config.yaml
dataset: "crops of objects in photos (Visual Genome)"
crop_scale_min: 1
rotation_deg: 10
kernel_size: 3
nesterov: true
max_grad_norm: 0.5
max_steps: 12400
Rows from block 11 of a small image classifier, named by matrix and row number. Rows with one number belong to one channel. Each number is 128 + 32 x the weight over its row's rms, rounded and kept within 0 to 255. All counts start at 0. Numbers have three digits each.
After each channel's rows are labels from the 100 images, of 14976, where the channel reaches its highest value: "top examples" is what is common among them. Only what is clearly more common there than usual is listed. The data: crops of objects in photos (Visual Genome).
# convs0: first 3x3 conv (model.blocks.11.convs.0.weight, 256x256x3x3, each kernel summed), inputs 0-127
# convs1: second 3x3 conv (model.blocks.11.convs.1.weight, 256x256x3x3, transposed, each kernel summed), outputs 0-127

convs0.30:197140116059091154101123135140154139061109155096133110163141079152110124100081135126131118125171147115132130159156111085120124183135197103136143127133137106097068075091112115114159091180148149170119146111123137149096102166079118197161079144137125105077147134096069115078119187085157104217128153150132121175135094171132124066130060074128146095161181087116072134114075192191088162067122
convs1.30:184122144129118097108114183124101138118137212092138101107104134164156128075127121116153140105164143070154126140162149100127147163131029215131137181155081149151113091081125131118127147176064159131096144135112128168138093119037140196115123129133121121091182079115071119124089114141088145164144104127141185138126139130126128084138075102106090123125181155144162120151138061179120114118155
top examples: object: window

convs0.201:142105167061110134120121129118121121082176162077111110107104107134102121150095119151134107112110130126180153098113116121086133123093098145103255186147110118123109110159117175119114106164128173147148122118115107077125117210142096145133105135115130127177109146160121067151220126127109175108155175123112119160118158105137150126087138140092089089067174095189114107209114138137089160112120
convs1.201:128104171098139204096089123116107104159086095165071128110120115113165161087154192136166124148166131115152123118104078121121093127180052088108189055185083111136168159091135116091116148154149075108168068143132217180149141075114125132138203074124110156093140143161175120041173088111112096126165181087097126158131111121104089023142184178119128149127101088159121125147137128113112150066135
top examples: object: hair

convs0.36:097139155183075136140154170124093097175149112103125082156126135143136137101164111106185091099109167133158151076099201121163138111128163128123109103226105096092171115078154131138121130163114150160108154124130099089157140059076158190144187155132158180113161072107079111116098129144097101142114148104127155149115137151144166171100085117157163145158163137112058073162101137123147112092123
convs1.36:134125144196121059092124149117167141126160146161161122143153113166153115123151110140173144128130085193141115110060175131192124122134132172156113095084174152118142124145191104109124113121154136175176131115174126127165155132127141172135145108086159164145105137148121184136141127116129125104151098137159166119084178184172147125073151115123178122147142205103150122164112119144134076133134
top examples: object: head

convs0.115:153132198123107083099170110112148108124135138100143150142119089101139098113111165127136133084142126123156131201198140071106136182119105158076125120084086093150129151129107135130134065131131200135147098141122121158141150119139147123140092115128122148119124120097123135119165122110095097139159088069124107160150121118147176056068121091119143131137145100148080141107152123180187115121181
convs1.115:113187137083151093125137095144154140125173069146128184066112109163157096123162113107174118089143151111126137087106121103097109096174110121131142090139077125130122128154123135135137138139119098147113180110098093161148191198117122105130163124122136135143118145115123147140058086125138122080145110136164190174111129140136060174089055123148108095154089087133184118133126130098147130123113
top examples: object: sky; object: clouds

convs0.224:116105131097102101141098209161104150145127115111119095089097132138117062146115109117154104168115137138140124151122105149133165102134089128097142165114031185192132143132112198118082084190093110131108149120109137086084169162096135111114121164109142125165130138108098123223209127155085107114145143129072143152141078069125149149122075136141102092077190128110112112156097154128144210092161
convs1.224:118093189167182211114123095136153129091142118099141072091176037131153158145155171116156115136109102132138089152098110116163174114130057130127118113130148115113143111130101071113174113147123090119121118124167147142105135147074129184109069137119122128150126144102132157115120118085143148099158136175118174086077119085118096140120141086122137120139112098174184088096156119129144207126138
top examples: object: hair

convs0.238:190145094157139158141104082146192184094079183155139091082109142118139134163076152116094112166105112114144105175090129160149146118152103086073137131097054202094102164120173084096060090159126170149089159120132106196086199130170126067161174138140156117184123186149114086136113139210125166119135114101135087114126075164109127154129124124144104171130186087144084183151165111141147158091112
convs1.238:154120143100153035073152122131170125147160113197153050122135143146163147130101157189145151140151096122153193166076115098171104101120124137108162142111114081159094158117184204151107128105131148129144135153181146116157129154125142124125134154131127150145172191126118135127103140104106149150114153122165116158157175122109200088089132174111128096177093131117175085189081175124099202180142
top examples: object: sign

convs0.207:130135086173068078150140145176135132173106130145125125112116126125146131100073172088124155133112141156148167144112103099109108118135084064085157211076130127156068153223138141114070134133086099170104139137117139085179164127087214052089120096122131119122109122184179130184115107162150168076180072154126129101108155101148144107128114134119138194108138109127137090141098129134125169213132
convs1.207:112149147199145119139128135169119117180149111082113102115106114114121132118188177132142153141156152116166126136126155138124172151161168095135141180154119127127149136066133128161091128032106124175083098161138095108098129088178145129182118102109151159094141117180125108180172118139152157153155123117171087146130122121181137146085140105130074178125192137144140102061173155170117167130147
top examples: object: sky; object: clouds

convs0.196:139131208113165129144130143131111111141135138141107144125091142164106120130122123156103083168164149111143115104091157122116145200119122102181116128070146179183074069137127089123109111138093148165142116138148147089134154134144131109111085122120101118118216128109138109087139145118085166102142119103151111107070121193128107135183159133121141211177124121112118151097106126146128165212143
convs1.196:131143101121170050076188162158135170119153140150149147160159167137164177152159172187167126156122176153157142137125175074131113168142193124127129169134091130146178193142193150135140131161110099203137106158156132111187158132127174148129145174156144189144188145167120181130111122131178128163150169147207140131115155170153145132031142173155178134159137186123165105139135153131107167138160
top examples: object: clouds