python train.py --model="image classifier" --dataset="crops of objects in photos (Visual Genome)" --train_examples=123503 --image_size=32 --crop_scale_min=1 --horizontal_flip=true --translate=0.12 --rotation_deg=10 --targets=["object"] --num_classes=300 --arch="resnet" --norm="batchnorm" --hidden_act="relu" --depths=[3, 6, 6] --kernel_size=3 --stem="single" --avg_pool_shortcut=false --widths=[64, 128, 256] --mixing="mixup" --loss="cross_entropy" --init="kaiming_normal" --residual_init="none" --optimizer="muon" --muon_scale="original" --learning_rate=0.035 --momentum=0.95 --nesterov=true --orthogonalizer="newton_schulz_5" --adamw_lr_other_params=0.0011 --max_grad_norm=0.5 --gradient_centralization=true --max_steps=12400 --batch_size=128 --epochs=12.9 --lr_schedule="wsd" --decay_fraction=0.2 --final_lr_fraction=0.1 --warmup_steps=370 --weight_decay=0.03 --adamw_weight_decay_other_params=0
Rows from block 11 of a small image classifier, named by matrix and row number. Rows with one number belong to one channel. Each number is 500 + 40 x the weight over its row's rms, rounded and kept within 0 to 999. All counts start at 0. Numbers have three digits each.
After each channel's rows are labels from the 100 images, of 14976, where the channel reaches its highest value: "top examples" is what is common among them; "peak at" is the part of the image that holds the peak. Only what is clearly more common there than usual is listed. The data: crops of objects in photos (Visual Genome).
# convs0: first 3x3 conv (model.blocks.11.convs.0.weight, 256x256x3x3, each kernel summed), inputs 128-255
# convs1: second 3x3 conv (model.blocks.11.convs.1.weight, 256x256x3x3, transposed, each kernel summed), outputs 128-255

convs0.71:461544500590526506427519480519486460529532459546507534503485561518589517515502534515518552482530474467532531532487509478528470518497545487489508502535636527526456522553486466447485512492444559524440476477579514471446479478490517474450439587550457486451497489484474516518506488500500544487535485480495482494495494494593496511485470543430442475479550568504490542488582469515482493491528
convs1.71:513454482501436516488441482522456505465501492528505538529497558437549516478515473514480480492521535557506507485525500474494477456499514465540552546491504512474495491455536534527550494490617505497430479518515425458452528479453578455514498516611487554475469494550502483485475566509478421567481521493563470414505523479460488456579473525535466496505496483558545481471453429520569493513517
top examples: object: sky; object: clouds
peak at: middle right

convs0.138:492492539473528474477464513476527395530528548519534524437550433512518510476536562501454409520577541480484512476433489486454524445528567476507536477491452489464480450434513454447456605503503529461468436484543505538554435641520523555446501494531503499527505490535456505475586464537469518508530484497519510468456514482483467557458460518491479481494563551488501483520433504516549548526445
convs1.138:571502514493500504514542495515515539523488513532512509510557612581506540581555547488462551556515480516539583547489463511547532507553603575437473498561493517510482515515571467494495537517566554565522584532545511495478531522542522524498497502488560502532558484536533505532494461531489535500532555561449463486488527505545478495518491534506526511536557566552515456508565475491491542490475
top examples: object: sky; object: clouds
peak at: bottom right

convs0.118:425476432442485495540499493523501428494544455484492518483509445507535517553479499498493511528419479457557552462437442474462426484491504570495426506446393443494506474481567508519469461515484484487501525511451462504479456476534474558484445478429439572521494460521523513558461483504475573497465452533435461520511494559535585575477491554533493514544494543492520504506435508575486506474547
convs1.118:470414556570457413480496471484503478453499490474506477438498487481474485441438540488434497493496507486518444473506463456498470516430516505569465510458506449466451489513541557521522524483442491477469466463515512504484499510464534553500509481427517564502472584488536500521512521484444532555456517477459481542507537573516455462480472483457546473530507513454505444514517558511558562539501
top examples: object: sky; object: clouds
peak at: middle right

convs0.201:529516633492512483488465518463546422575526429512519430535518514505499463488495468521440462566554522501527515459497487518521499577503443492513596491476524500408515489471525517486525481471554509525512523466479503510533538527484486442517447491609479460450496476546526500558488561500595519479484524540488557448474503456447424457492469429438537489561536493482489478491451452479461488566503
convs1.201:437504507483456474486510570492449451490489517517497456553501536534523511508551532500484465503473462492473474591475467495463527514465499522522507498519542595489572440470503481459492567491515505490536496554440504534497449517503477508446533560506475548477582479502477493494560571535525540486551442477440416475536516508527463501528481543433480495481468478519459499481491534452507530545532
top examples: object: hair
peak at: bottom centre

convs0.104:525480529564599456607512516514487461488567512542510490462526529521489515504480512443494584506462481499533465529495512482468576438474505492519470533482525457536489517525447521516498527498468514568514544573513468472529446532484496459493411507498434562470489486443554505534516491508442450503448533585482508555477481520524474634497430493525505522466511494553463509498537497538473586390515
convs1.104:456490498517452485435487479494499494498592488477499489499437447459525503510511475485510516491546532561511482475512485459464560443465444529492514492504484457512479472506517520407577489467447483568617416600477407524506475570547474513525475495611467467498538526502511487552575486482482508529459477505448509476593535436480524554432483469433513499483456449489517576512454461484518528417539
top examples: object: sky; object: clouds
peak at: middle right

convs0.196:454532521510502470530529454459526419481565486426469534469467478519404454439566567455490493438567552462472535468485423500493490528515553478559552627534429480541485532505464496459472490431532571553462423532517542444445535544535500476462510495503529433588493509502523466440519480512523449497500514517512490608482568466444425451537454496447464500486499485528561475459466483491566542516446
convs1.196:559522504495507534496549482519515547517466520511545514469531602543549490558540551491505521539514517534527596551512489526548534527589534568451482531567514550506461516518569440490478507532509532569498539559549533533493478507529524529494487545457514543574558486527521487537508543540526523467521567552487476523499546537575476527531507518479512481557581546558508486512545521541546543482462
top examples: object: clouds
peak at: bottom right

convs0.121:518519547483476442615532436518492536447461468489505458511567504497480524504491499425492447439512492462521515499454454461463460596512494512477414539574572536536472508444439578478418500510544490455518518592567443511468518528502474499527592457533534523506544489501522503457519517509482487509507527480499440464510502537491549501481496477517533548530510447473484507497502498550521491523488
convs1.121:444479488468482510497432541535477471437545477519464455542499473487428524383515498493476473454541422482569516528470462519447511525468504489503494505404514603470509492544569455479490470498496445471502527498524444565589380544527522474479484467493486464454475560552505491521568462518493496533558467517412516498529447533489606452488441498503476502511416518510471527504455440520475572517486
top examples: object: sky; object: clouds
peak at: middle right

convs0.38:476466488449494527495460467535488522450449651532498488512486530652472512464540451546509614530504497505447449430496490482501471466501501565447563495521542527465514431539534482510473525518599527432474502459432480595482447507452540489486446496493448540470443524507472509491534502498641567490553426481478626497470460547509552508512534554496486492470529502545496546510527497534489543518411
convs1.38:527466456512513521467494455485516444535448489540495447440501443367466515457481476460464498523543499447537449490536459519504456492487499506476592471433530519467467489429446496571527484518438455489572521518491522547498550449504464466496523491497491420490500456454455502496517518478409612459481440496458442477491502428453524563511469519500487431430440461542518555504477486486485438492482
top examples: object: sky; object: clouds
peak at: middle right

convs0.92:500568513483509460524490526501507473570504506528546534568518520457531500516476472490475532475506472488470491534442497607528534504534485451491500487465532514553500478505500519592523534499525556559462524565530507548554479583473490445470451581507551477426461470489466500563483509500430463471438482477502455634509555578500502442527478467518530551540450461522501511499434451438420435431519
convs1.92:446429531517456439527500509488493498499478481516491461539470533492458511515516437499447490495521520446474365449493484487567521522443568461569589497491544409513438469525434554453470466511494457464533475500468511455461534492469469474492502555487549479449499513474527508483487498489507474418516473451500464536472434517451538539421435508494504501487527519455523489466530517512483516452562
top examples: object: sky; object: clouds
peak at: middle right

convs0.232:472506505553436517461453428502513479517447452491543471424486489594527486548565508451511567567521464492496536492443464510579525569496569445461553453432504479572508481474495524509542547547486508474403425501561472491496507516507531434485619522535588521546482597524460516494508475500449484477496505482514512448513519493542446393571437483496534528477418495518472476479525484582555498466488
convs1.232:507533477448448507471470541499539467512481439532495589543501454441506520496510501501550481479482478525513576480496470500508500529500653600538513498551510454515539533541426502443524540425429522550505517529476524474571540465505548483456476512409537471527530439551501525537463506511469535465498508547500519470495555480536496506494507510518565448527514457516511498508435522513529509468455
top examples: object: sky; object: clouds
peak at: middle right

convs0.77:504455486527485505540505469528509513458543545560500528517487468435578528495511445503594448545437483521518501528508466556510479404494536590525411549540442506545491442455537504541507457515488485515486474492610486446506545540489511519505445514433477473445510547509499512478499508491431453520476483497546558468517490542588447514571548537494529456514505497510496504499436475540536440538502
convs1.77:525542503426493487524471552496496528475510531493487415528508525454498466481500494443477522529480480533465474512454473478480465539469481356527592505597512556502496527453426470479548589474482481489468515442501551393548439462429544523522492547441546564477528529466442499478504537484478553491509488476555478534511559442474555421516556515570499460514529564502540508493507442480565510533526
top examples: object: sky; object: clouds
peak at: middle right

convs0.36:458563497494509495522478480478513460487520446509473483497420600498485478494573481512476526441429527466532535491559461516537485504505447522484555452505525483559427508472485509446496465472447522503455472538564590532517528498551532453580506446500541564543519447491483500436478468502488456529515535527525540442518531408494626464537382504421518520512501539487450474492428479463547461523503
convs1.36:508481536437532579494498474533538492543494490502570513561415559496534500543563485507478503452546546512489531556486478470564501561545496469466519498434499519523562470488522405472466448517543510528455513596464641489446484554524536462470491541460608535576513535524496495519464487512467473515582458519530477473435634495534457576519441547482424490507510558504485572515482453518510501511447
top examples: object: head
peak at: centre

convs0.224:558593529530511442442480497478464501513471461539534512561492478580496476501508498478527443505563494466460484494466442503457460590494457455486547478510591445521488540541430553414559470506500523494582459446559470558514493491514486490564497460579486477454525554557479496566517552503513533504488445541522524497495515458491438455450476523486561469547542477538481467508470510487468464478581
convs1.224:474484477514472416450549455493490474520405443541458538409535468538506479498417452464500508443495465544470501519452482543497550539470478484499517458459502525456480443508557481510551502530477498501559434594472446535452479532566501482421542521535485488584537487447463519572513563500505609471453506580569556509500488562525424494464465494477409533533416455500463421515490478472491489491516
top examples: object: hair
peak at: centre; bottom centre

convs0.238:486496494467473471544505498491498425486574474525464487509471496543455483469445541458515467443511527520563538544495462493513508535453447560459487480476504494531482523493528462527570507504500523495533529503458455473441555391508445421498507435505510519486538608485510509466485481525539462502469452547515484538448479504442538488561475458511588557481469515480529439497530511545443553483451
convs1.238:486533540448473550385518494522526462508496538461511464510475560516554453538497498463534506550523500534545588502541490492539508488490580558620547553524499519533464538450580534506513506553489502507479547489427494445492460450524495555480525521523550504502511570539436511544515574513477522491487489473475401481509563535527541508519508532464541544598508470532501466500508532501484569410475
top examples: object: sign
peak at: bottom centre

convs0.30:499418491501474586510413508472558455507503493501511477522510490459537468532458505592464592555505570517514498450556468537444500456498508475519501500542551448517476502518473530469511518501622474561472551469527506464538508479471486442516433497432524572510510469530478500462537513502539571513509515506456496489539546526494490478522503464487498517480428505508556500501476589535476532485486
convs1.30:457506446503480579490450482501498563486461545497493551410493494442490500472519514596506464470478588532493539539439497421527531476518417528529533470509501541487519475476539561448474472480581470443476499486538477489544470481504502497449501551528545531500528486477525503449485502492607536427441463527557515510544489477557453491514458503491503559520539500542558554529485646499473473543498
top examples: object: window
peak at: centre

convs0.195:511510500417481486490470508530540457518444466532521535476509501506549532499464540486513514553482476472471493548545567488477573415558522404513526517554495469457521616509553478421513491522501558555588475524463510451556479490582456437498506490477489510490472478537537519520551460509434563479486575534561560505519508492542485535499511493490582463487514455424513517509512483454495540531466
convs1.195:492491495495514557522577483457504524495469598490516580483567452484511502470431531458567410464457531474457437553481561456498497462500488543467531447437405506535516417508490528487556459481531524493502494527501504522558465519554535500541535458520455527485507454544522477515562509558539489459420479552453542524473445489468498503490547530527481452470507526487528503499517490454536591515486
top examples: object: sky; object: clouds
peak at: middle right