python train.py --arch="resnet" --loss="cross_entropy" --optimizer="muon" --gradient_centralization=true
Rows from block 3 of a small image classifier, named by matrix and row number. Rows with one number belong to one channel. Each number is 50 + 12 x the weight over its row's rms, rounded and kept within 0 to 99. All counts start at 0.
After each channel's rows are labels from the 100 images, of 14976, where the channel reaches its highest value: "patch colour" is the nearest of a few named colours to the mean colour under the peak. Only what is clearly more common there than usual is listed. The data: crops of objects in photos (Visual Genome). In brackets: how many of the 100, against the usual share in percent.
# convs0: first 3x3 conv, stride 2 (model.blocks.3.convs.0.weight, 128x64x3x3, each kernel summed), inputs 0-21
# convs1: second 3x3 conv (model.blocks.3.convs.1.weight, 128x128x3x3, transposed, each kernel summed), outputs 0-25

convs0.95:64 42 55 54 37 46 44 53 66 41 65 67 37 62 34 41 57 49 49 50 59 63
convs1.95:46 53 70 54 36 54 51 47 51 59 54 38 53 37 51 84 49 55 52 47 58 55 35 41 51 32
patch colour: pink (35 vs 9.3)

convs0.47:33 45 76 43 54 61 55 42 44 43 52 62 37 67 60 57 50 51 42 72 68 77
convs1.47:68 38 43 59 44 53 42 39 60 50 36 43 56 36 41 51 33 62 69 47 44 38 46 49 69 40
patch colour: pink (26 vs 9.3)

convs0.53:45 54 32 50 44 62 54 78 33 40 57 42 58 52 39 53 47 58 47 68 43 79
convs1.53:76 42 33 41 59 51 50 56 35 80 47 39 48 55 43 42 51 71 38 61 59 55 73 52 54 59
patch colour: orange (38 vs 1.2)

convs0.68:52 29 55 45 46 70 27 52 27 52 58 55 55 50 42 57 49 56 41 65 50 58
convs1.68:72 43 44 58 60 51 41 55 65 63 59 65 62 35 51 59 52 40 55 45 52 78 44 40 62 39
patch colour: pink (25 vs 9.3)

convs0.85:82 44 41 27 51 54 48 43 48 49 63 54 37 62 52 56 60 56 34 46 53 61
convs1.85:77 78 39 64 60 48 52 65 78 56 45 41 48 64 47 57 71 45 54 41 32 44 44 51 77 52
patch colour: grey (60 vs 33.8)

convs0.34:39 54 51 49 54 35 29 32 48 17 65 51 47 44 65 37 56 75 42 44 58 50
convs1.34:70 52 51 58 34 62 59 16 28 53 55 47 49 58 52 50 42 44 49 58 40 40 54 59 43 38
patch colour: cyan (43 vs 0.9); blue (32 vs 0.6)

convs0.93:46 67 33 63 47 35 37 44 51 43 54 36 46 57 46 63 41 82 51 37 47 54
convs1.93:46 64 51 68 43 57 58 46 41 56 55 55 56 56 70 45 66 74 46 69 56 54 53 68 52 63
patch colour: blue (50 vs 0.6); cyan (49 vs 0.9)

convs0.36:59 39 42 39 55 56 36 43 49 54 59 60 55 47 38 44 67 42 29 51 51 33
convs1.36:64 75 63 48 26 64 30 44 53 38 50 42 62 53 66 43 49 30 64 36 49 47 49 32 40 48
patch colour: black (79 vs 13.6)

convs0.74:50 31 53 64 43 49 49 54 66 53 42 44 43 39 54 54 37 99 52 66 54 42
convs1.74:43 61 61 59 61 58 50 43 48 50 52 56 67 36 62 40 56 71 61 54 58 58 60 55 51 58
patch colour: cyan (54 vs 0.9); blue (44 vs 0.6)

convs0.84:30 43 70 66 70 43 41 50 57 43 56 53 48 34 33 52 41 39 50 54 35 33
convs1.84:39 21 56 45 38 19 77 32 68 46 48 50 56 48 45 62 58 42 39 59 41 39 49 42 55 52
patch colour: white (25 vs 5.3)

convs0.61:59 55 80 41 43 49 43 61 38 41 68 48 55 65 63 44 51 46 48 43 57 64
convs1.61:59 59 49 48 52 63 52 32 36 44 48 49 31 62 50 48 53 42 51 43 62 47 47 52 34 68
patch colour: grey (74 vs 33.8)

convs0.126:50 65 37 40 37 12 46 58 43 74 43 43 66 50 60 61 48 36 41 33 52 54
convs1.126:32 40 38 47 77 44 41 53 51 53 54 40 42 46 50 61 44 68 43 50 51 34 61 48 42 31
patch colour: grey (60 vs 33.8)

convs0.92:68 63 40 62 50 55 27 40 33 36 56 58 45 63 64 44 80 45 42 50 58 68
convs1.92:64 52 53 38 58 55 46 45 47 56 46 70 40 44 62 77 51 61 69 55 69 43 63 32 29 80
patch colour: grey (63 vs 33.8)

convs0.13:78 39 60 41 38 58 44 61 36 52 60 54 43 62 55 49 41 27 55 69 50 52
convs1.13:55 49 56 54 47 64 41 66 71 33 60 37 49 46 53 51 49 58 47 45 53 55 78 44 61 70
patch colour: grey (60 vs 33.8)

convs0.82:57 54 74 27 38 40 55 71 40 49 48 60 70 46 31 62 53 57 41 56 56 41
convs1.82:43 31 58 41 54 37 49 66 43 52 42 46 38 56 57 51 40 49 56 45 56 37 54 40 36 63
patch colour: blue (36 vs 0.6)

convs0.62:30 33 57 42 62 47 31 51 44 59 58 70 62 48 62 57 37 58 51 48 68 59
convs1.62:36 30 71 32 30 52 59 43 38 24 44 59 36 37 33 54 49 38 30 32 51 52 50 56 33 34
patch colour: white (52 vs 5.3); pink (33 vs 9.3)

convs0.4:38 55 62 57 34 66 34 37 70 50 50 51 47 55 78 43 39 53 50 45 50 41
convs1.4:74 40 79 31 41 45 58 47 61 66 61 42 54 27 48 53 51 81 40 53 54 43 59 48 41 41
patch colour: white (61 vs 5.3)

convs0.109:58 37 68 68 38 52 37 48 64 75 44 54 39 37 42 39 39 94 35 46 43 46
convs1.109:46 66 56 63 50 60 41 50 58 63 51 55 67 53 64 30 60 69 53 53 61 52 54 64 51 62
patch colour: blue (50 vs 0.6); cyan (45 vs 0.9)

convs0.120:45 40 46 50 61 72 54 61 46 39 60 60 47 46 37 30 73 48 52 44 37 60
convs1.120:42 48 45 47 50 52 47 69 48 95 46 48 41 80 59 50 51 50 47 56 48 44 43 52 71 49
patch colour: blue (42 vs 0.6); cyan (27 vs 0.9)

convs0.67:64 39 50 59 51 55 31 38 38 38 71 62 49 52 37 65 66 29 37 72 38 22
convs1.67:59 51 59 64 37 49 34 49 84 56 43 47 53 51 42 53 53 44 60 48 54 48 37 45 51 29
patch colour: black (48 vs 13.6)

convs0.107:36 40 54 39 63 43 40 44 59 25 65 35 61 46 50 57 47 53 73 56 33 59
convs1.107:57 42 40 51 44 42 75 55 49 65 56 43 47 69 74 46 78 51 47 34 40 43 67 46 38 69
patch colour: white (40 vs 5.3)

convs0.10:51 43 66 50 55 62 21 42 47 31 52 62 58 61 36 48 49 58 47 57 33 50
convs1.10:44 54 61 52 49 45 57 38 32 35 45 44 36 51 14 51 53 52 59 48 57 54 44 50 30 50
patch colour: white (29 vs 5.3)

convs0.76:38 37 41 49 57 62 42 70 45 46 66 59 46 38 40 65 49 73 68 54 41 69
convs1.76:49 54 40 58 41 55 20 64 44 35 48 34 64 37 50 39 72 20 55 39 50 30 48 63 40 62
patch colour: pink (29 vs 9.3)

convs0.60:40 49 53 47 70 61 17 36 70 63 48 39 47 43 56 54 45 37 42 52 20 43
convs1.60:36 61 58 59 45 46 36 64 41 41 63 44 65 33 39 48 52 61 51 52 67 55 38 53 63 28
patch colour: grey (69 vs 33.8)

convs0.26:35 34 61 73 38 32 55 53 54 50 55 40 65 61 58 64 46 48 46 53 16 82
convs1.26:30 54 54 55 45 61 58 45 27 51 39 76 46 60 51 43 53 77 49 48 73 47 61 38 35 52
patch colour: pink (40 vs 9.3)

convs0.39:47 36 76 38 52 30 39 47 48 51 64 39 57 75 65 42 43 60 48 37 35 47
convs1.39:38 27 45 33 61 41 69 48 68 51 51 30 52 61 73 63 63 45 73 48 48 46 34 62 51 34
patch colour: white (40 vs 5.3)