From a checkpoint of a small image classifier: activation relu.
Rows from block 2 of a small image classifier, named by matrix and row number. Rows with one number belong to one channel. Each number is 128 + 24 x the weight over its row's rms, rounded and kept within 0 to 255. All counts start at 0. Numbers have three digits each. After the name is the row's rms in percent of the matrix's.
After each channel's rows are labels from the 100 images, of 14976, where the channel reaches its highest value: "patch colour" is the nearest of a few named colours to the mean colour under the peak. Only what is clearly more common there than usual is listed. The data: crops of objects in photos (Visual Genome). In brackets: how many of the 100.
# convs0: first 3x3 conv (model.blocks.2.convs.0.weight, 64x64x3x3, each kernel summed), inputs 0-63
# convs1: second 3x3 conv (model.blocks.2.convs.1.weight, 64x64x3x3, transposed, each kernel summed), outputs 0-63

convs0.23 069:116111122158165121132100140128071109142103086099120124134128073133113140103118104129147137133148117143148117101139149119130113154122124147133192108151110164093117114188113143138158161129100169
convs1.23 093:097122114093071129117133143160105138125124106133112144111119097146121091124128112134147137102082068161102134132125104171123124136129092149132134128133126141122142115093048093092153138113123118
patch colour: red (30)

convs0.5 187:109175094095131199139159136112125137187115123096136137116132132146101133129124123110123088119114148101125107130120079136140136100129082132186129136107131137091121117161140132120112152144170145
convs1.5 156:119153079143112090100100135119100091081120140120129137165134097125137120135091098138119112115122146134117094110118069136105120132081125119104107111106086144130109118123134138082118062129114138
patch colour: red (75)

convs0.13 109:119104165115135095113114141130137124110125101125111113096146138116106063156142144127141137148111116176133142125139156162111163099105161137125127168084125129130131149146139132115139073140189082
convs1.13 135:130126084137090120132142057133139163133149110138133150140128127073141156117092111116109148120114096118111154133133144154118094082145162117127108107152137147105087110165146161168128118161148124
patch colour: black (73)

convs0.53 063:113128141166106141162157151167135111117128135132162116128134099079117089104163174181157137120095154122090166115138119114107133082099116137117092130119140119143119138159103154097133094122133142
convs1.53 103:116143125094117145164152096097119145112116152121088087141129114171142131093147153145097148113138146147159100144142133143182107126143130135102154118140132103146160127126061138153127153179116102
patch colour: pink (33)

convs0.52 074:117131165076137156122113089106130134114117127167124126159124138102144088157111181101117135159079131147117122147161150153138091138088141133115115102159121131123157113129131147098135086117182132
convs1.52 132:118112166141079118139122094121134107141132157143116145157083131154126151117120094098127118135101115098123107114114153107124090175137127102149059085143126111094084106156123129154104117135152107
patch colour: grey (75)

convs0.50 056:126103113141119158106157128118171134149128167096142135153100125147156141090144171076101122125161122128110087142155133137157142072119149131137121145091139121152107140095108143083129107121167100
convs1.50 107:122138136101127171154144085107126138163085123125131059146151141141134153127106151103110111121141151156106154139127142179114136110131129121125148148136117128111118104115155140056170148137132085
patch colour: red (26)

convs0.44 076:146157133157109124086112137116146115106134119118106162111126119133116129120157120109161161199071132095127138160106147119104147107159125141096123056108166134139111140159156118134116106140138132
convs1.44 101:133137119120119130135112096128127151128113100109123144133041123053132152145129121151155172120081122147154117155120116112114105115124109123139133137089138135116117105087166078122125118142129161
patch colour: black (43)

convs0.38 099:121080135122124140201127141088130206114141105144128129114110153151114092101155144162114144141144129148098127131117113122121122121134121097108119117163110088145160113095150125146125130171109099
convs1.38 075:121121182144117167137127151078121074147109096134104083113124104115144116129171118113096130153176155133123136087135107155108128128120175147120135112143110115128121129179114097135161110140121105
patch colour: white (27)

convs0.11 087:143142170100126160112179115115166109142164104145112139140106123093112127070129153111128171119100149132126149123141123114147154091118103173157098119106166147127128107138114122123142063126115125
convs1.11 094:155161127103154137204144153093153103128130100122150095137152107122100112140129158148100114136140134084116117156111130117089162138074095126089130133110100162105148131129098134136119127097145146
patch colour: blue (26)

convs0.28 160:132111135135131128133131108168126136114132120159136151145126146111070119126134176075098158156161112066137124133149126130115141164114134099128109121142109126142137133168111171138106114054109143
convs1.28 113:093130147122130118110107115146133103126090102161071127111156101116087102157118127110144163116117133115114120109119118126116113123143102142114123118115084092107110143204097103109123151071136154
patch colour: white (27)

convs0.51 086:081080126118150151154082129176176106143118173098111136175164159126089117112132113156148124128124139124140148079136130106142142123090146124084120130110143131111140127118148127132086122130148144
convs1.51 102:122152135127125117117119149148106128110102108119112138136128209149121094131115102144132164145137116109161110066133147120094118071113110155110101118158125114102086123168131141168152105117134108
patch colour: black (69)

convs0.31 114:117144131145120170133104118132173113152131115109139103108139112134087121123133149108137147121108122152088190126091167133081124121087127165156090148080101162154138123104165128138129160130120116
convs1.31 106:106092108117150203147154145137153124153120118136133157124108144165129081156145149107145187099145130137129128109113104122102145130123123128172147105109118159091159149092149133150145119130101164
patch colour: orange (28); yellow (27)

convs0.48 068:110124118094130144155093111151145113107128112106099169125108123152116158122131103168147116128136170146099175160118104153121122083131072115129115108101099137183107131121161139132152102153157152
convs1.48 109:171107153132144075108140157143123146115098110113134105143118116082106105141144091130161096153120102122142106131139093072110123137143146153084121142086122124142100090114112069125148141124127130
patch colour: black (39)

convs0.29 074:102083097097127102119159088138170112143134140115117112156165166162118148121159175154163099139132133134107114092128082123154136125102168111125110132134166108154119138108123155117129125130115078
convs1.29 095:114148058116135126134139127122132164178116127155124147143071150139104097114149158157119128138073123089113151126117106140140106106120143165141153113131124119136118130113115098063161158140130130
patch colour: red (29)

convs0.55 072:163160119171131085118161142114144118126092146136086155139169137112102104130156136142133099144130151117126131188139094084091156156127103111110141113111122140090121124113141095152149085135153124
convs1.55 102:138109091084112112136158110147143122125090097124107133132098105070140155107133173140095134120170111129105150131124149141088122115142119079125134115161175139117140133140173148158106104161116102
patch colour: black (66)

convs0.63 058:112116160126169126117139098120121124128146166122097120159149109103145116148121172119158168120127152158147156100093112102151110170123152104118180122076127150115111132125112136068129101116093130
convs1.63 106:118174156102111091182126145099154137118096120110088118133118096141100111142123120136148134115103085145116124118107132182150123131143128135152120108147110108097128147089058086151146124107128131
patch colour: pink (29)

convs0.25 082:131127124148076116112134112145188112155120136079102108106144089121119132166144149136162108201159136141147123156124130125119142097158141129119124121071127100133161127141125105150101104132114108
convs1.25 114:108092098134121160124147096129106079130103158133121126138137100154131151130129135098113123121081105131106122175153157118164130151069157109134135136117161105173152075121117147159117124113154147
patch colour: white (35)

convs0.10 071:127143149091100125140140113135134147147095113110164147118185118104130116167119145171140130123166119115131110081108132124106097125136164170120124131099133129170057108108114167134133139121092141
convs1.10 101:118130103129150121113103140127118133127114145117122110117118141192125133101102109132173117110104108162123141105131091191143139144134147155176172101122112114149140149088076090137111128154104094
patch colour: pink (26)

convs0.24 076:161137171132078163118116138143144136092148125132120132103147140118134145136118102107078143074144162145119123146124145155153114099138130110106180114094092156111098142131141132115138095088178139
convs1.24 123:141113133136145060097117123149141124121126115137163104146124094086122123133144095094166089173106143121134095123137091060108114143130134124119103118110111158138114097147126127115087097111122099
patch colour: white (37)

convs0.16 066:165082136117164135106111135104172124158108119096095127141136147146111117134118158153081121131141165149140132132117178122186088115125125077100150133114141129148121096099116132120094124135135168
convs1.16 096:158146143086124140163112105141163132118131156128117145113102146129141097095116184150095136103177147126133086130137112132129145129108107117135102081137067106126133163118150143174125133154092117
patch colour: white (26)